Rows from block 5 of a small image diffusion model, named by matrix and row number. Rows with one number belong to one neuron. Each number is 128 + 32 x the weight over its row's rms, rounded and kept within 0 to 255. All counts start at 0. Numbers have three digits each.
After each neuron's rows are labels from the 100 images, of 14976 (inputs lightly noised), where the neuron reaches its highest value: "responds to" is what is common among them; "peak on" is the class under the peak. Only what is clearly more common there than usual is listed. The data: Sentinel-2 satellite tiles (TerraMesh). In brackets: how many of the 100.
# fc1: MLP up (model.blocks.5.mlp.fc1.weight, 1152x192), inputs 0-95
# fc2: MLP down (model.blocks.5.mlp.fc2.weight, 192x1152, transposed), outputs 0-95

fc1.78:064134175114209164134189110146144156106135143121190176132142127096116118115166049119115103106140086112096100044097131127091112101124137173132082086148147183108070102072187137112151061140098159129116131146076154090134150115131151139130145142110110129166129177142145142121107105201115085117
fc2.78:132128111174110093117127077168109099172086100121077118133126112105150130145153197120124096110176152120162137116173148124113158179135074128199076112125174137107102123168139164122112111096138127113106104098109142092090128129106142121077123157117090086123170128172106132177110124138088138131
responds to: clouds (97); trees (92); main land cover: trees (53)
peak on: clouds (97)

fc1.227:061154165141112132148120089147094129111075079141145170123219188130134138192132096164138092141097130122156107147165052056120164138132091168147131071155114132136089149169192133106148110154114126126129147094171163086140112086102089154093128119099088120118130154114161113110136086057173205164
fc2.227:164118138120173115174146107082116095150084201063129163100100110145087102151095159139129103101147147134113158128150100097138190091093080136162157102078100115094098158111141131127169129081095126091177143167141103138157117148111083086137099116144120114106096137122175161157101134099093135119
responds to: crops (74); main land cover: crops (57)
peak on: crops (52)

fc1.537:120165121161153096108152126118138170152122150124133143154134144098100140143129130139120171173182141114124139107160149126094144106175119093157100145141125130023062087089133172118106114124157152115102118122137105176094120143113144114084124048070147140196115147138184133112138094124127078166
fc2.537:159124140143186185132149170093106122085132125147212145131128135140108123117177126099145112153192130142089121089112062196166118079104071132098138148123118179110074149093094146138184129110176179134203147148105149128133124133086118107126141149141101129119108164134127079134165158136059137185
responds to: clouds (54); main land cover: trees (42)
peak on: clouds (51)

fc1.507:076092162070162132116137144104113147130155090139065172147137083074112092115166116180140162078140135089064126192072135151149118128151166123110193132126051098087110147165135145183102129085157148091170106149129140188127066116057106094124163177133148159166149066151154122171145165103131104143
fc2.507:103155163165124181103148185114153101173122178169136092183140099163135175157102115137100169071184156100157122145150182123139097155023108141179091111178132104134117121185117127095131105124140157142179059184150103112145170126107150139114160181169128127086156152171143158076104158101160092152
responds to: main land cover: crops (42)
peak on: crops (38)

fc1.355:182107128096164113135163147119078100110161132140150145125112154139164074138111125119175123124134193123153147147131098154150083174110135147113198099089116065159071122085134092155181128123156171101122195156136164097116161107144161100134113092187178175154097176112107118105140207130082164128
fc2.355:099128152183115155112092137127138109143149082185188137102132161161142173141115116105126186133093100084130134086188110100045086143137144116154045171130109101134083116124057122121165158125101161116119089060118156141157145116116156118086192079173166146194188096118152114090171126171130076139
responds to: snow or ice (82); main land cover: snow or ice (57)
peak on: snow or ice (55)

fc1.522:082104086109178153100127112102184178114087149127098065081104128164098101143139124122140083177112105122159122128122167155067134098152117127110124130139128176139143151164129162135163083149182172100166141141145131171125037118080149071126158055163147102111100143090117152138134126131045087158
fc2.522:126109115113099172138130076072154160104143088082125081075128114098157106087123139095115147169190150106158111140087166163055106139133183099145133102158069168111145167119138139135210146148151149054128144145100099104153042106052082108088123078122064113071127161182136124123123117127137135123
responds to: main land cover: water (32)
peak on: water (34)

fc1.388:104183091139211077130146112075120132130082069158120194129148150162096107133107087130161156093156099104082107152150090127110084111123202137093122097111125141104111185122116136152094161100133117148132154034110125148134126120188115086064100101121051042190107111162153143131060169141074093145
fc2.388:148133051158080110130178193168109132141147120097132117144090130122102169148056106098154140171099171120124134135141111148176158148195051170123149114117128055109121179116166130078114175072126139150166143136099092134123165142178102152109137060102060188158119118121115088147078133129194128127
responds to: water (69); clouds (48)
peak on: clouds (40)

fc1.431:149159116120058104133088161135115128088145142092200114112145148149100169116162109113165157117162105050155106066152101061076124094126123115108172097133126123079232147141119145111145140159162145021120130120143098099115197089107099065152147111135079124135134109078168139102153153124162116126
fc2.431:099167123119162189162116111136127139122130080170138162108064090158209137126155088136160124086153136066032168047136156157148116120119132114150152156129100106124099124090098132109120150041178200136096110126089159146111149092121135153136170116119043119145091166150174114128161113125148117154
responds to: crops (92); trees (89); built area (83); main land cover: crops (64)
peak on: crops (76)

fc1.509:175103127118149082113099153157140089170120071128149118102100184131164146135143111122100136183120135117085154088095136153075172097131106129135182182153177137083140099076112083120092154125114063135145090128105125124113096147138199173130134084105145113076118099191070140109157147135087150158
fc2.509:123092119106122178111128103150121148142115144122169136101140138091179129082156142120131123139129167219092156135111074181121148156120140144150119147162210163136097169112115103152113182137119119154125138103139126154118184165118139171088128071146120231062196161207130161158136193172139106125
responds to: snow or ice (44)
peak on: snow or ice (34)

fc1.184:140118107084195144172145126139168130160097123130131067155132152129107132142096090113202096066141165101183124209191135088114112147126149125092118087076127116146090138062092152154121092180086115130159166128146134155138119111099062152084136138122136045106121124093143104091103141119125110146
fc2.184:111125126115170139147094171172133127124146140162172177143142103102126110093126113124147106099077120170135136148224092146146132179171082199156131140136193146144152121116078121154160111185163133187120108134165132082116100140119104133131149115105178160159135093143142137164159137109148141113
responds to: clouds (36)
peak on: clouds (31)

fc1.580:146103108117114117078106146129109130140120154093144144120078155109098088141125128111106078115067132084063107124092123181112148128176106159113136074150083069149127127120140157117128114053131152112147094110123101149134160163126147130092122114127072171118125071117093106121170118146151100118
fc2.580:103107151217114121186093132099115158119076072135108086100183109095095217126099178154087235126101192083057143126146130116125148130120149144148163123134101118180116173095142146186081135087103088135143150097144157108103082141101113173137121129140086202107145136169091106134153124154119141151
responds to: snow or ice (98); main land cover: snow or ice (90)
peak on: snow or ice (94)

fc1.736:111092162147102083095139196104157125151041084135091181143104147138121162142106108160136148126159087105113117167122168081084096140135126137104107115132157090149122219113163121138112179079057117127138072095136112134172163162144117156097055146125152082131148110123042134087117115178107107109
fc2.736:119119093147157099148157177158145123117104122153117109098068139111094094094154159118161098100107155143128140128111037161161100156132103130114146088099107104045104157121156135131144124095152158128149147155151137136110075121167163183121173081156127137152082196127103108152157096124123105189
responds to: built area (77); crops (69); water (67)
peak on: built area (40)

fc1.255:073116123087154074128149116125149140146121108151124112149120133099158069082155104168200105110124155167127112111133173135154139096115141179094140086160158111119097081106175121065141152129125130136142132154080130096124163171087087140157136140058113120124069130088126124105141102140122090105
fc2.255:143068153130110119076143087123080107202143100099147137065176102139107160152142134089155121159131069149132137105146102115093093168091128096104120096127132134129150111128092088124129105166137141129122092096099136137111101137147101131070096139127121125145179102166130163109148127132108156138
responds to: snow or ice (66); main land cover: snow or ice (40)
peak on: snow or ice (46)

fc1.89:132120054083151119155071149060138115085104126109191128138131147119124140159131117111118132070148144129092092185079088161099123170116145171100077105103078115162119172137125138179148127126126166119117144121135217124175167138109128142158107120139191119085186050091126162129100071186181107100
fc2.89:162178137169154187173151086119116126116156143067082110134135137116082094117122173117122085124050091093119154121119127126118140119118137157179111151176119131118128110198065143130105125060139084091090112135168113141113134139151144122157148115130143129113116071140150074080124106062126160127
responds to: main land cover: water (32)
peak on: water (33)

fc1.766:081131122149094091088132106109124127115139136142126135092098085095146130080121166161093085146135105101165123161109097122155096090110103124109062114125139091104148141129128105143210126177120169101124119155125165117097126153110163156081098103128160136118142169083110098102131105157124156165
fc2.766:146114111084154185203110138106103132147122126159132127095145109136075190172104063105119180131140141159134138080124203089105097120182111130162095152088080116165130134109123136133182132201198164128074158089139095151160134146094099157151134142085153157136119131106135143090113134130098117081
responds to: snow or ice (76); main land cover: snow or ice (65)
peak on: snow or ice (66)

fc1.473:088116145175125076112096164109103078138074113136094083137112128133164147143161132074155130142118139121131158182040194101092102080129202182079130107078097168176194169174126140111143174062126140183089148138134141164151116138107196089090110115096101166114181123134136105113159085136106153147
fc2.473:173128147128136180141122086143137141076091155125187084190150110102134131055121104115100102151154106055118118112095111089118124183144061095154110095147147077121167120138149147077210148084144115137184107167151119125164112111143163147086150108113118195114170097107111156128158121176106127119
responds to: crops (68); built area (63); main land cover: crops (46)
peak on: crops (45)

fc1.597:078117134143164154113121126079186180143176200136153145129132104156107111098083081142136096098132085129148123095167120153135121139128173096126146164127171145085117177155097127126098097195101086109132163172152155116088114132118110155128115094094170108122128157108103091138160146190059173159
fc2.597:133164123124100144111134112141120166187188053136104134149154143162102165111099111125094169084110114151139150121099144101131138144164093155196144101159163123128158156087065173079069102117140132102139095101144097121114176098085129128090133169090195148194167176162141157134172089155168089116
responds to: built area (65); clouds (37)
peak on: clouds (28)

fc1.273:093166159111109112138115084111132122126194155106176123128132105135131165059121116148120139112111093184161108086084102080104123082141158151147137129158121106102142129111062149098166088163191146087163161127147183093072170072076117119118148142104183103093127051139192136079120066119142144102
fc2.273:137139110110213091189163162179125107144080108128215138151096105150105051098163090143113082178135154155155139108125135136182162089072167120107145173127186118179126203128092120132151076096134132127133161146148159141061154151146173094142137164159129140124101159132107101116123136162148201103
responds to: crops (72); built area (70); main land cover: crops (41)
peak on: crops (46)

fc1.602:131160134158129116180141149088169144160179135170114168117143224183123155100142099176084138174175128068094114081130154120165114134156082136076113185147104150139167168162101146122147152103088173119128179146153158089135121160107172128117142120122094087169097128082140120098124072148147109167
fc2.602:102185085141115150145065133155152145085130127088164106135120195155163145116176143122095108093120157100129171077101111131139154068148154100153113139070095173143155121129147152136130074112110120104100150109098096157063114138140171117138147173143076131174092058068108060093085124119144126106
responds to: main land cover: water (29)
peak on: water (34)

fc1.143:113121110160104097123152147119127138141115130175091111154174171112119110136137139144064060147110170147129098152108157167116201144133155148167066168165148174107177093157121164063157121112086143149076151178144151172205126079130130103125123146157154196152115147140156089179120104121146148158
fc2.143:130095113112141159203152131074112107139080172114179104164152136150066183176074124118125157162196098059112147068132082101120138068157151139094136100080136179086128109148161122145193145153152122138143099105147118082133077174117155138167084115030121144102056122115148168156108123102087134144
responds to: crops (69); main land cover: crops (53)
peak on: crops (48)

fc1.111:169109127135128215136128143172119105149121136123093096134124097077169156128112103086083160148098097144226150108136114086145128142104118180116171146158092068118172077104106127153171160145072125117093167076150147126152096139074239149141165114140149102139156092121123182133112078128071146098
fc2.111:119132150158097101119140108114139136136103146075137148118165101102128115174131113080143176130110114124194114150107170079076154134104211130167148107084136113141108137139131143134177119152105184118192170084117129121172135107082177154140183112189119119091123099077157135169120116143196078104
responds to: water (72); main land cover: water (51)
peak on: water (54)

fc1.138:139161134111123125131117106170120120075137134146133154090099128152127084066117133165085147164100147136107186106142162109125146134118133082172172122124181155131102084098134123069101179148163113168121181149174057099140196140135093107119176168110129171144171161102150152038174131141097164181
fc2.138:142119115145114130159060137101121168125112156121109106078124124088098045208117065137087155120187137166134130169116124117154135123129166156109095144151132114107143105152142114103130141170136086181170096126145120165161054102129101151111113141184172159067112107114089114129121171139160058119
responds to: snow or ice (69); main land cover: snow or ice (49)
peak on: snow or ice (49)

fc1.330:136074098163139116145148102089111089137068090129124066139096125093170089100133139149101150074145129145133121119154089169138098198172090077131130095109119126156040157100099078160165091100131081125124076137153108190148147144138122118152154075137144158130158086107157154126163164161170109154
fc2.330:107076159072140183107110167118102127116117177158109124151116108125132195108153144090153070112066114188127148136109146193153083137111119095142177166110089108134022154137098137124096090126154145101083134105084165101146137130120157106174111123101154110121139087122136069137163119163128091129
responds to: main land cover: water (29)
peak on: water (34)

fc1.403:136134166128077113078134127092123190110144179126153113155172062101127117129137125184118088087146135092185164162153105101133116173105166101108173051143123060129117127162130126115135060179121195110132133128077133180112122100091133102135097117143102125115091151085130141070097177107096149137
fc2.403:097107139134123164173084170071112108131147073165134175136072095131190130106146193115151116168133135142173083127114164146059092097130149155140111115157077100129097133130188123150178105170146199113149159128136070091185127124125114087121148134064031143111088063183142096176103108122168089080
responds to: clouds (35); main land cover: snow or ice (34)
peak on: snow or ice (37); clouds (26)