Weights of a small image diffusion model.
Model: 64-pixel images, arch dit, patch size [4, 4], width 192.
Training: soap at rate 0.0016, 8200 steps.
Rows from block 7 of a small image diffusion model, named by matrix and row number. Rows with one number belong to one neuron. Each number is 128 + 32 x the weight over its row's rms, rounded and kept within 0 to 255. All counts start at 0. Numbers have three digits each.
After each neuron's rows are labels from the 100 images, of 14976 (inputs lightly noised), where the neuron reaches its highest value: "responds to" is what is common among them. Only what is clearly more common there than usual is listed. The data: Sentinel-2 satellite tiles (TerraMesh).
# fc1: MLP up (model.blocks.7.mlp.fc1.weight, 1152x192), inputs 64-127
# fc2: MLP down (model.blocks.7.mlp.fc2.weight, 192x1152, transposed), outputs 64-127

fc1.613:071124151135149180098173160072193146086115125127158112154168106101124189152115063103115155145127115123120143102132162083166080104134092128185115123104186158098154117112114116195105109103141144
fc2.613:140135179174144164120074147134236115137099098115179062150115181174067127063126118106090177123098164101108154109154126104138125162136154039110162123072111127112120115121106111157150127075120078
responds to: main land cover: crops

fc1.85:091141132065159149147160082113117157089086108124101116095128139190133145078157136176074096119097173086148122148141172167101091102123152187065077195116126113133138140123149088148139171123147130
fc2.85:080127137049137134087152120144085178110130073151145140084091192142160149104079159195132138127149159134118127107095103123105141140146128070168130169145144145157160111104160167151088141112151136
responds to: water; main land cover: water

fc1.765:124107101101133156192112127137118128100177095162133162157107133167119180181107173119157139125087147118207138142146119106071157135130094130106066207149113145115127115162105081117142213149140126
fc2.765:112128101082124157126120129132077127175145175122092098123122107149125139135159112135130114119113158128119171076141102120156118093165169173184198111087129096199159055149111139137128169102155095
responds to: main land cover: snow or ice

fc1.711:144140110122145123171148093157169116095119112139169138175143116128147155099154147113118156170103062157057137147070092206131136143099136173113118122110094128137077143133076121145120214101136140
fc2.711:184155125138106155165071107135133082110146194112113161139137144144173143129144054108139136149116131111060112127099121141122099128127105107175111145115162108156089097088092104158122157165176127
responds to: main land cover: snow or ice

fc1.330:122180132141072125049106119128145139085167131132173133133166108119062130141123123084128090128109099107105139171124123146130142109148117093103099137109141154136126078118053156136053129150147191
fc2.330:081178166071175159138135141149148107136130091085126123098184103104114134141140164194110111185133185148147109130101074153128144163134091125093134119145089113145142113168134106158103132177137157
responds to: built area

fc1.346:191052170152133097172113176115092046136191100145083134209104094134133117152201135151119179151156105154097112142116104160131153088134129116149129075116147199184119079106093179136135178100117119
fc2.346:105170157108098176124090139175124099097173162162182108168169104165137122182143086186119114161098095218101114156060146161118109167137102145158108079129207151112192123156112113078145134124142123
responds to: main land cover: snow or ice

fc1.268:142132189148144141199113148085166140135161167129136150155129132132146068097059119112127084115075151142083150101135120174082121151126107141133108160132165147153119125106173067079133119089106138
fc2.268:166124162137129071142148188143173054131072086097151133099054116141127138116213126124120148123128094106156090110115072084132088133157099154116094206162111155135154104165109186174151159176165156
responds to: bare ground

fc1.593:043145123111131129123100151124155097115149091157164121074120122121136098189148113143144146108152169121156147128087185108124157142115118157133148125123064136097164115068180157174123148091109088
fc2.593:122054122109126104159078141131112127161152073159154136115097118166137143186106210101145104131134101151211092087108137175126094183147141071092093133112157093082172175138156150139142160153167104
responds to: snow or ice; main land cover: snow or ice

fc1.522:089134170175106109111147201052163175170153182098113128137126096132144113144128094099109159189146113134146099116137166108141139178158149105136168158147077110112109096131119130059123142098043098
fc2.522:084094142148122143071100249119095107096140091161093146100163105077165159109119158069146167123116137100100169166117117049113192109139138078154143090115138061097123093067120093129125106150145135
responds to: main land cover: snow or ice

fc1.73:142146189098089179116168093153119113144184099074121140118122132114149119163089098111143148133163130152098168106162136134214099060140131122050162087136134127106101102072098171152152133088145147
fc2.73:073122094160187150135118131134170139129127099137172114102178082133105098091136117126135100140114090131150101119118010143121144117104118140137136141136177095133176141083072112173128158103084188
responds to: water; flooded vegetation

fc1.164:138101128141116176077094144143092061086125149100116146101089067130098050137125080147078158077069128135124182115111115142107151081139131211159126101155155165166116064141172149195147085076093132
fc2.164:079146121162084154129133175128067152136112179143085068152099124126165142112080141136148148088053113134139155117123140050133131093096136127150084157091124150127130110126105103087134107106107068
responds to: built area; crops; main land cover: crops

fc1.759:065132156124124076132127098085145119142089139125082115114091151163119102098088107130115164094118131095168085133167129136180136071118107120174134131137185189066123087173154142115124161096113125
fc2.759:109150142165100127087107083121159115111179082157157098087126119084165132093143113111108070107022094128137121114106032139160103157088159119154156093077152208149149135142130142139088145067086232
responds to: flooded vegetation

fc1.468:139172139160142120091072023163110112139138163096125148123179088126088146107128115061059028110072158159175150144137156149101147171167162080080144150166121188166164089145179087135135112169085132
fc2.468:102090132152140137101159138133096090114100097149138116081107094100041127154157172097129080083122144135111149122135157101111156166125089091093062166136085076164113073148142116064144170176185076
responds to: main land cover: snow or ice

fc1.195:106101160156083150126113162119102134140151158172130097105080175125070115116144119182137135103150140132115084198176128088082161139126101084169141077128093123170130101158173116146087079080147129
fc2.195:150161165104140104123095200160173165134115128080185150118148084126111107156162123179109103150077088169164125074159113154101123164090141177149067066120105099149167127195085152154086081134110162
responds to: clouds

fc1.659:097119112146123107146158124117179094124118100178126143120132123057172145136177133131123162097106131114169145116203118111188174166147179088151144164157101112130117186142169136163148072121140190
fc2.659:113131125135190175146130069092117119118108123123143110145121103111133116113106072188102098070169150132127102111131114060164115091247131178123112093100110110148092111162126126153145119093131182
responds to: built area

fc1.407:211123117142141121098131161177117094098175152139042140128146130085134110150114169087154097155126164155147106117087138142120182202134129141134082114108140108093102155102115066116083131117104148
fc2.407:203147109113133054113159190144108115148093090107146175062096160118141100093132148116097115112119160127086130126098114113140132183107137096103218116132071105104103124116166154076112128107117133
responds to: snow or ice; main land cover: snow or ice

fc1.636:122110151080095166178130126099119089096147090168103082145146182115151122132141128073141130111168121144135057093136154146147142156116105151143097144106078150087108180085119102091121139119086180
fc2.636:111131106104135119043095141109143129105118096176141149093155101146161123093150141044139148156182108091138177124127109095118128148154094151111169087088188105138128085103193188099116143110200122
responds to: crops; main land cover: crops

fc1.325:102137127128142122131174077169141088143132141161123136087161167093159108138101140146133085141147144095165099141152167138214063141104107100137151144111085130134126055120138118135129148105162131
fc2.325:139156144119141134126118077145134122147110124145105126109128116123115118168127153136098177157153130107127155087106157104133092102155133192048082162186139132138134141193186151102115163125053161
responds to: built area; crops; main land cover: crops

fc1.628:137088167112176104105121154104132107160147105122148166151218148107116110112190128210168117095134104181080099112112142111110121140127109147095168115127111117134155131192080116150147128130104103
fc2.628:137119110171125128109124114129149173088156164083133055075153097105119123174113074177112113098092203093126068121055118201118134117105108119131061168101176089137161097129088109145167110099147165
responds to: clouds

fc1.729:179135108123144146114095036078141148152130163094172108101147081148158104009151090169121058092167140159108124134140114077155129138083192154088131149128124083139119140189148064171155124142176137
fc2.729:124165131162062145143137196125144160126183151144134178134087094133096172201128154121155087131148120186121130157131122215143122114145119144076103093108181166142138136124103168119124136171207122
responds to: main land cover: crops

fc1.262:123116162115111092119159153118143101147174174157083129119136118164121164141082137110108093155145084129077118099088172130133120144140099103093113130080111197161194086156110136160102188161162084
fc2.262:104182225161093194140092147139150124162142108138173092101118133146146111112196138133113187155145135136150120075122147162174109158105083118142142152097078109104113099148153131176088159096087129
responds to: built area; crops; main land cover: crops

fc1.430:150111147119096120111160125058088118064123066149110122065120121122135093131196153124149103168067141108129132152080131116155169143142136114162150130151100202120116100168149177115085250094161112
fc2.430:129142101108093174135083122108116133082134143047165171151144159098126160145083145143152186113192148184138124146125163093171110112143151095062127153105109094096121135112206108096088165138143139
responds to: main land cover: snow or ice

fc1.597:125146077129140093104148172174156139117123106175094122127162143165079102127133156081124162165142136070122132144056133145134193129183093189096110150104199129101120130123170122140118188077124152
fc2.597:140192133066147167127171155099127137090152150151124173110158135182104112185105142115162128126099102183074160159144149160139093156155108146101139114109090172175104188114151138136058124150167141
responds to: main land cover: crops

fc1.680:133091084098141163150111120140115123128152086106087158153164138130172196178106125115153128116137164123147078122073191110119102155133155120126173136084066102123141090182088164141126053095153167
fc2.680:116123116122134099098114106133100138168084207149086088179183079107144135171083056138119144085134129075072096146168202095124137150115148112130056113152164099122097117175171122135136065111111137
responds to: clouds

fc1.151:060186122123123113135135185106164178127087151137110085113078194204115138115127129090160172164124091098144076125126128118149116170106083128177156165136114128126152130156094116064087212117115153
fc2.151:110095146069127118132128155155129063193094068076158137154097122148116111129124183129137103115119107161115124137087101105118183125127153144154180171109113087101142164148133108140132164043143177
responds to: water

fc1.541:085125120126116132113138072105121114189110114088143137136084119096131221085073125170118136074173124131204086121130111127171134150124131135155237129145124125129109110170098147131123151109140077
fc2.541:080094162194108115136153117146093037132119187128153112104079164116101086143179116132139123077140144135119194125127170153115083126165138154144068144119072112135089100194162096151127172139141130
responds to: built area; crops

fc1.507:127186123108170088125090090074077158139138179097181122152068158060091174112159103172103139091112121102146121152129108144164144149105154164145096130156134204070122183102171098149129101115185108
fc2.507:112159165175160129119067133160109116089123080115145168134113134070133163038141133163096080142106124227112123151098098088082114167087125104109111142053148137137096112115093157115146121096165128
responds to: built area; crops

fc1.386:193159126183138115108074175159119114176110160160120120102136166137166115111139123130063116158157149147168167138146105137148142111145102132146136118086185144148136123125128114111170182129119123
fc2.386:121133128145098149097073160127069179049182134130100135105141119135136104155096101100128155158147166095108077101094155166110136159072161111110126111156123184167130129209105096109145139127160130
responds to: water; main land cover: water

fc1.611:162155110140153126195116111092079165186165108155187108097116129140141145088213139149165142132071125047117152155131116099142098106073152158136161159106136131160156189111128087094106094166122094
fc2.611:097086122187096086102067068096123117187189174174122171160108177152142136116143115125121137174124133142092112091175076123096106108097072156083108140143156126090177191160143108051150101137129154
responds to: water; main land cover: water

fc1.534:119142182127105165131078142126168080193170120099102101148160123159110120134140126111147122173154114113182154098128106154148127118143105095170201159087082154171135121138079116149095206106136132
fc2.534:168120185158189093169142189150150145159168124107161126106104116193116126150126096123139134205065104155173087123131102150141137139131089069088145150143183136138093145168133112052097155111145128
responds to: main land cover: water

fc1.646:109200124134094125100139112155162172123105115102140086117178068108123215135103124111108123118107151181089096124188110145185093144119091094164188146130140134105084080175157109132122072111158122
fc2.646:142074173142134092128184092114106110113126155109218126150103124111112147138118170075148156145167148087154095172119105144125116124079111127083115157138169084155094126111123152097177175094098129
responds to: built area; crops; main land cover: crops

fc1.442:100086091159103128154116126125106070124106128100077168093151111088144098110087167107089118088148128119124164132134146095147120161111167175151207119139160170107122112132127128168097131136118128
fc2.442:082157147160114154139127155139067190150107148147064155156177087136165138159140164131128161122103137172119152174096085074109135137136137129152105105146072137062109130105140114102079134175069141
responds to: built area

fc1.17:115079133068120146152100124132132159112121127068135119152163131126118156150145079129122179113136121100140149129153113124159119040136130166237100098076131210145150114175088125115088150128129129
fc2.17:128123163150121083134143095165112178144168133073138116177177106138079122090155121112141163154170141079102124135162050161145094118081090124114161135086138133116118118126151150158170098097131199
responds to: bare ground

fc1.213:091136142085106120171145082164125115168116131121108123144115144090123110170200154090155176119129155099148139103123133123136139151095141134135175165146114130114155149127099148183159078173124038
fc2.213:077069122180098133109110115140104120132082137214101064084113059152094118111141153054131133112145133128096100090141091129121104090113084107043162107134142152094154145131122121120128141153128128
responds to: water; snow or ice; main land cover: water

fc1.392:122157117133151115168168147141132113116144124160154136086145188128111057099074105102157086158120133142145117167141159137133123154142166103111157161138158089107142116085146058184130073119169194
fc2.392:139066119129184158088118130120171105113121127143112184175176133167135127122142146123117173147133097161126170125118117103110071125143176128127094108117204146130065154115160147120137121124125110
responds to: crops; built area; main land cover: crops

fc1.71:113158055145148165121144059161102096118086123178123144139113113117074131095107109092130147198068134180154178164088111190114097182154152164132168173146162149114145155103109149157159092071174157
fc2.71:107128126186110103130149137108092101145099163089063160072145107068169095163131165124159142147184152147114071107093077112146134126082122073123117187104116079112146181137150120104162111104145106
responds to: trees; crops; built area

fc1.395:162122150149168133099180108081124095131084084129170143083082153103209100143165128106088134203168138103108111123163127156176159115134114161136077157142115119060162144113130085117108100137097156
fc2.395:119142127138077162087123102135137125134119107121128107142137112155187109136145095094109124151141154121089121103082166103132067159200079152050146127073157042149070167114173171123117119095129115
responds to: main land cover: crops

fc1.318:115119080115093133164170111114135081103096111182077088095117134101135110093126120129099170096138108079121140152106111070090125095141124126126104170125127100148109157127173165199129126084162125
fc2.318:138149075055138145125142064113122118125164141129112163065122115100177063101155088122132096102138153151171108090136080186135125096187136107085121211152135153158077144170098097160110127146143130
responds to: trees; crops; built area; main land cover: crops

fc1.736:153084139159117116132112135155142148143123119126087135120164089085120059142151116182141135169151148174118165138095160111148105157144111107085107136158077110066098075155158155104105119149101124
fc2.736:160139115135130224126119150087127141113140131149169107188093157185130145130101154110138090206125133147109128108082137062101082106110108136136116150106124086049088131102052126080139117164168109
responds to: snow or ice; main land cover: snow or ice

fc1.138:173106141177097107146128153136114142108109102151130090207125138064152094059128094115122093157122081120091102171131106123177077110115129134162145101151137129145121159213154154142087063077160153
fc2.138:118134106106107170136162194145135097161102133150142196117165114135181095111122108103101122170132125171111124129146084131127150125100140116101144153119133074118149170160145140125106129130145190
responds to: main land cover: crops

fc1.258:175177107101124123186106050117164140181159158146154100149122104092142134143127143131162061140050156175159151125189109137094141131151133142083109124125155124074164121086087138168116143091066097
fc2.258:143154184122168121169114089120152139152146153086114206141125179069137152142166099053098135114149143143102116128138157099117178165143116120107162121098111158138081112096180106054164154167162113
responds to: crops; built area; main land cover: crops

fc1.341:125142127119123108147121144100074117156167118166138102098081150103128109086060101160112170162129141139077101080158102115165131100140097162219128072131051152115153059094150115134152224103071090
fc2.341:126069114096132188086091155099113082100173073149130187087118105146104072110102165180122129111109170153091176133178119131095193110111127190120092112101076126123154138052165117146127247123157134
responds to: bare ground

fc1.561:150101143108157067102154200115131130131131088084123117122128138106142156104109143117076123137136090080158039137106115096108101114164090126132143114079050125206118141178159198161152223113133132
fc2.561:099165161157132190102166172151126152138125114131146188136135134096128135117146127115139159143135134147106177142154146170121104081118146078146174131150222137128088084166127144146113207106112120
responds to: built area; crops; main land cover: crops

fc1.64:106179150120162106074096076079152170144156135125150154115150105073123132119163137132168150060209168094117073118129058166167097090162090189195166180090128139082166144038129086033148119161152114
fc2.64:106072172193129149101171081148120127097141087098122142149107119202111100119135150162174125085097122081130112135125063158145081085156109186161091117091139128162166111127111164194096110130105134
responds to: flooded vegetation

fc1.66:113095107112160093220147130124161135106147208130151118106068117074111130078152149137085127183143110150116139129215197138158106104133081124114117142123101077131134156095130166110137151117140143
fc2.66:084176096143061151067131125132133118100182062145133136102166121074085146136079114177114120198139159138152164096083136124179148154116160079128151122117144091177169186155125152175150106136110162
responds to: crops; built area; main land cover: built area

fc1.721:165091125112162100072116152145115138184132145146075125127101136138156063036148197179139151138143086098128150159160149099130169110138136132123131170108099065133104133089139164161067127143110102
fc2.721:109141144119128131124108141115154152085158108145126167104100149139152167072108094162127101146099139153129107069160117124171147112074148115088159153163121092092142160121102103099099114091135109
responds to: main land cover: crops

fc1.423:188164187126117112147142010125117151115123126108120131168157154123122131099112141130175111164147142115113136102137145187147152168136100115105154148147122141148100112142082179115154131116158142
fc2.423:134128130149141130105108152112134103153124174155112118110118120121124097167086138172143133079105130116132167150110201152156111138124177142134134122132123218119125169118185125097092174126089073
responds to: clouds

fc1.87:199101149070122101174112126116102109136121170145146093139116112113160157149106138168160105129122041140099123103168134132055149142102124139086167122124145103205164133131083140140118106117149127
fc2.87:155140103224109121117131156127134079140114141158147123128173145100080111115085090150170081196180173156120093140122131211175107115094109133154074092130152119089197176132058146158153134109121168
responds to: crops; main land cover: crops

fc1.207:071172191151115159114101071152093221173090176143149121099209173136146149106184172136166171130135124129137109106109130087083158137092144128133082101131094157124079133125152074113055090156161154
fc2.207:115100173105098106165114126159133169115140169099118092142124134083158098127181128134119078139085134106106099164107174123143142139127144132155093117130109175154149157138104186126057141169128201
responds to: clouds

fc1.439:175157135149120100145143120149122129145130147110130097157176126088117108109144058034088141135126155149188137180077185100107124130072116159150146191097101172222108104105159121146135134155114134
fc2.439:155060136180128090147172149168081127163125130106112114116122144119152159129105161090105149161146127128102107127157148092103079116057157120128160148128118184116110130188133195125164187142083124
responds to: snow or ice; main land cover: snow or ice

fc1.452:196067114190075146123179100129150101096101158080115101108139109169083143115086159176132120067135146153138197124112090101131140147091129129080085106149129073144109142155138182066108144152163156
fc2.452:132161152111079184134108139104206134153121133154116197135103146094159135103122090162115137154117178151150119157116124197121125111138137087154143133101166144164153202152110095097119113113063171
responds to: main land cover: crops

fc1.116:147172113114082125137119119126101126132138124115155163129121166118116177114135082214176178100167132158175122113146104132130175137157111114133102149112136095124154122125102215106074057138125160
fc2.116:144082139102155081152106105137141102088149044124150067176093165118110150053152236187136085095164113130130108142116184104094110152120118107097125149063108088111193150133145089161091110118131178
responds to: main land cover: snow or ice

fc1.565:100137177115114134067136181130140083154159115140066136114160110105111037094121133158151121164128140179121119089038126134181145152192123133106137135088087125095126059139155130113143122179189199
fc2.565:133171128080136154132179186123147113076138104106104069129121189106144110117110093179186117133084095151111128185110155092127125123191129147109108126171051072139176144164193139052117132102091169
responds to: clouds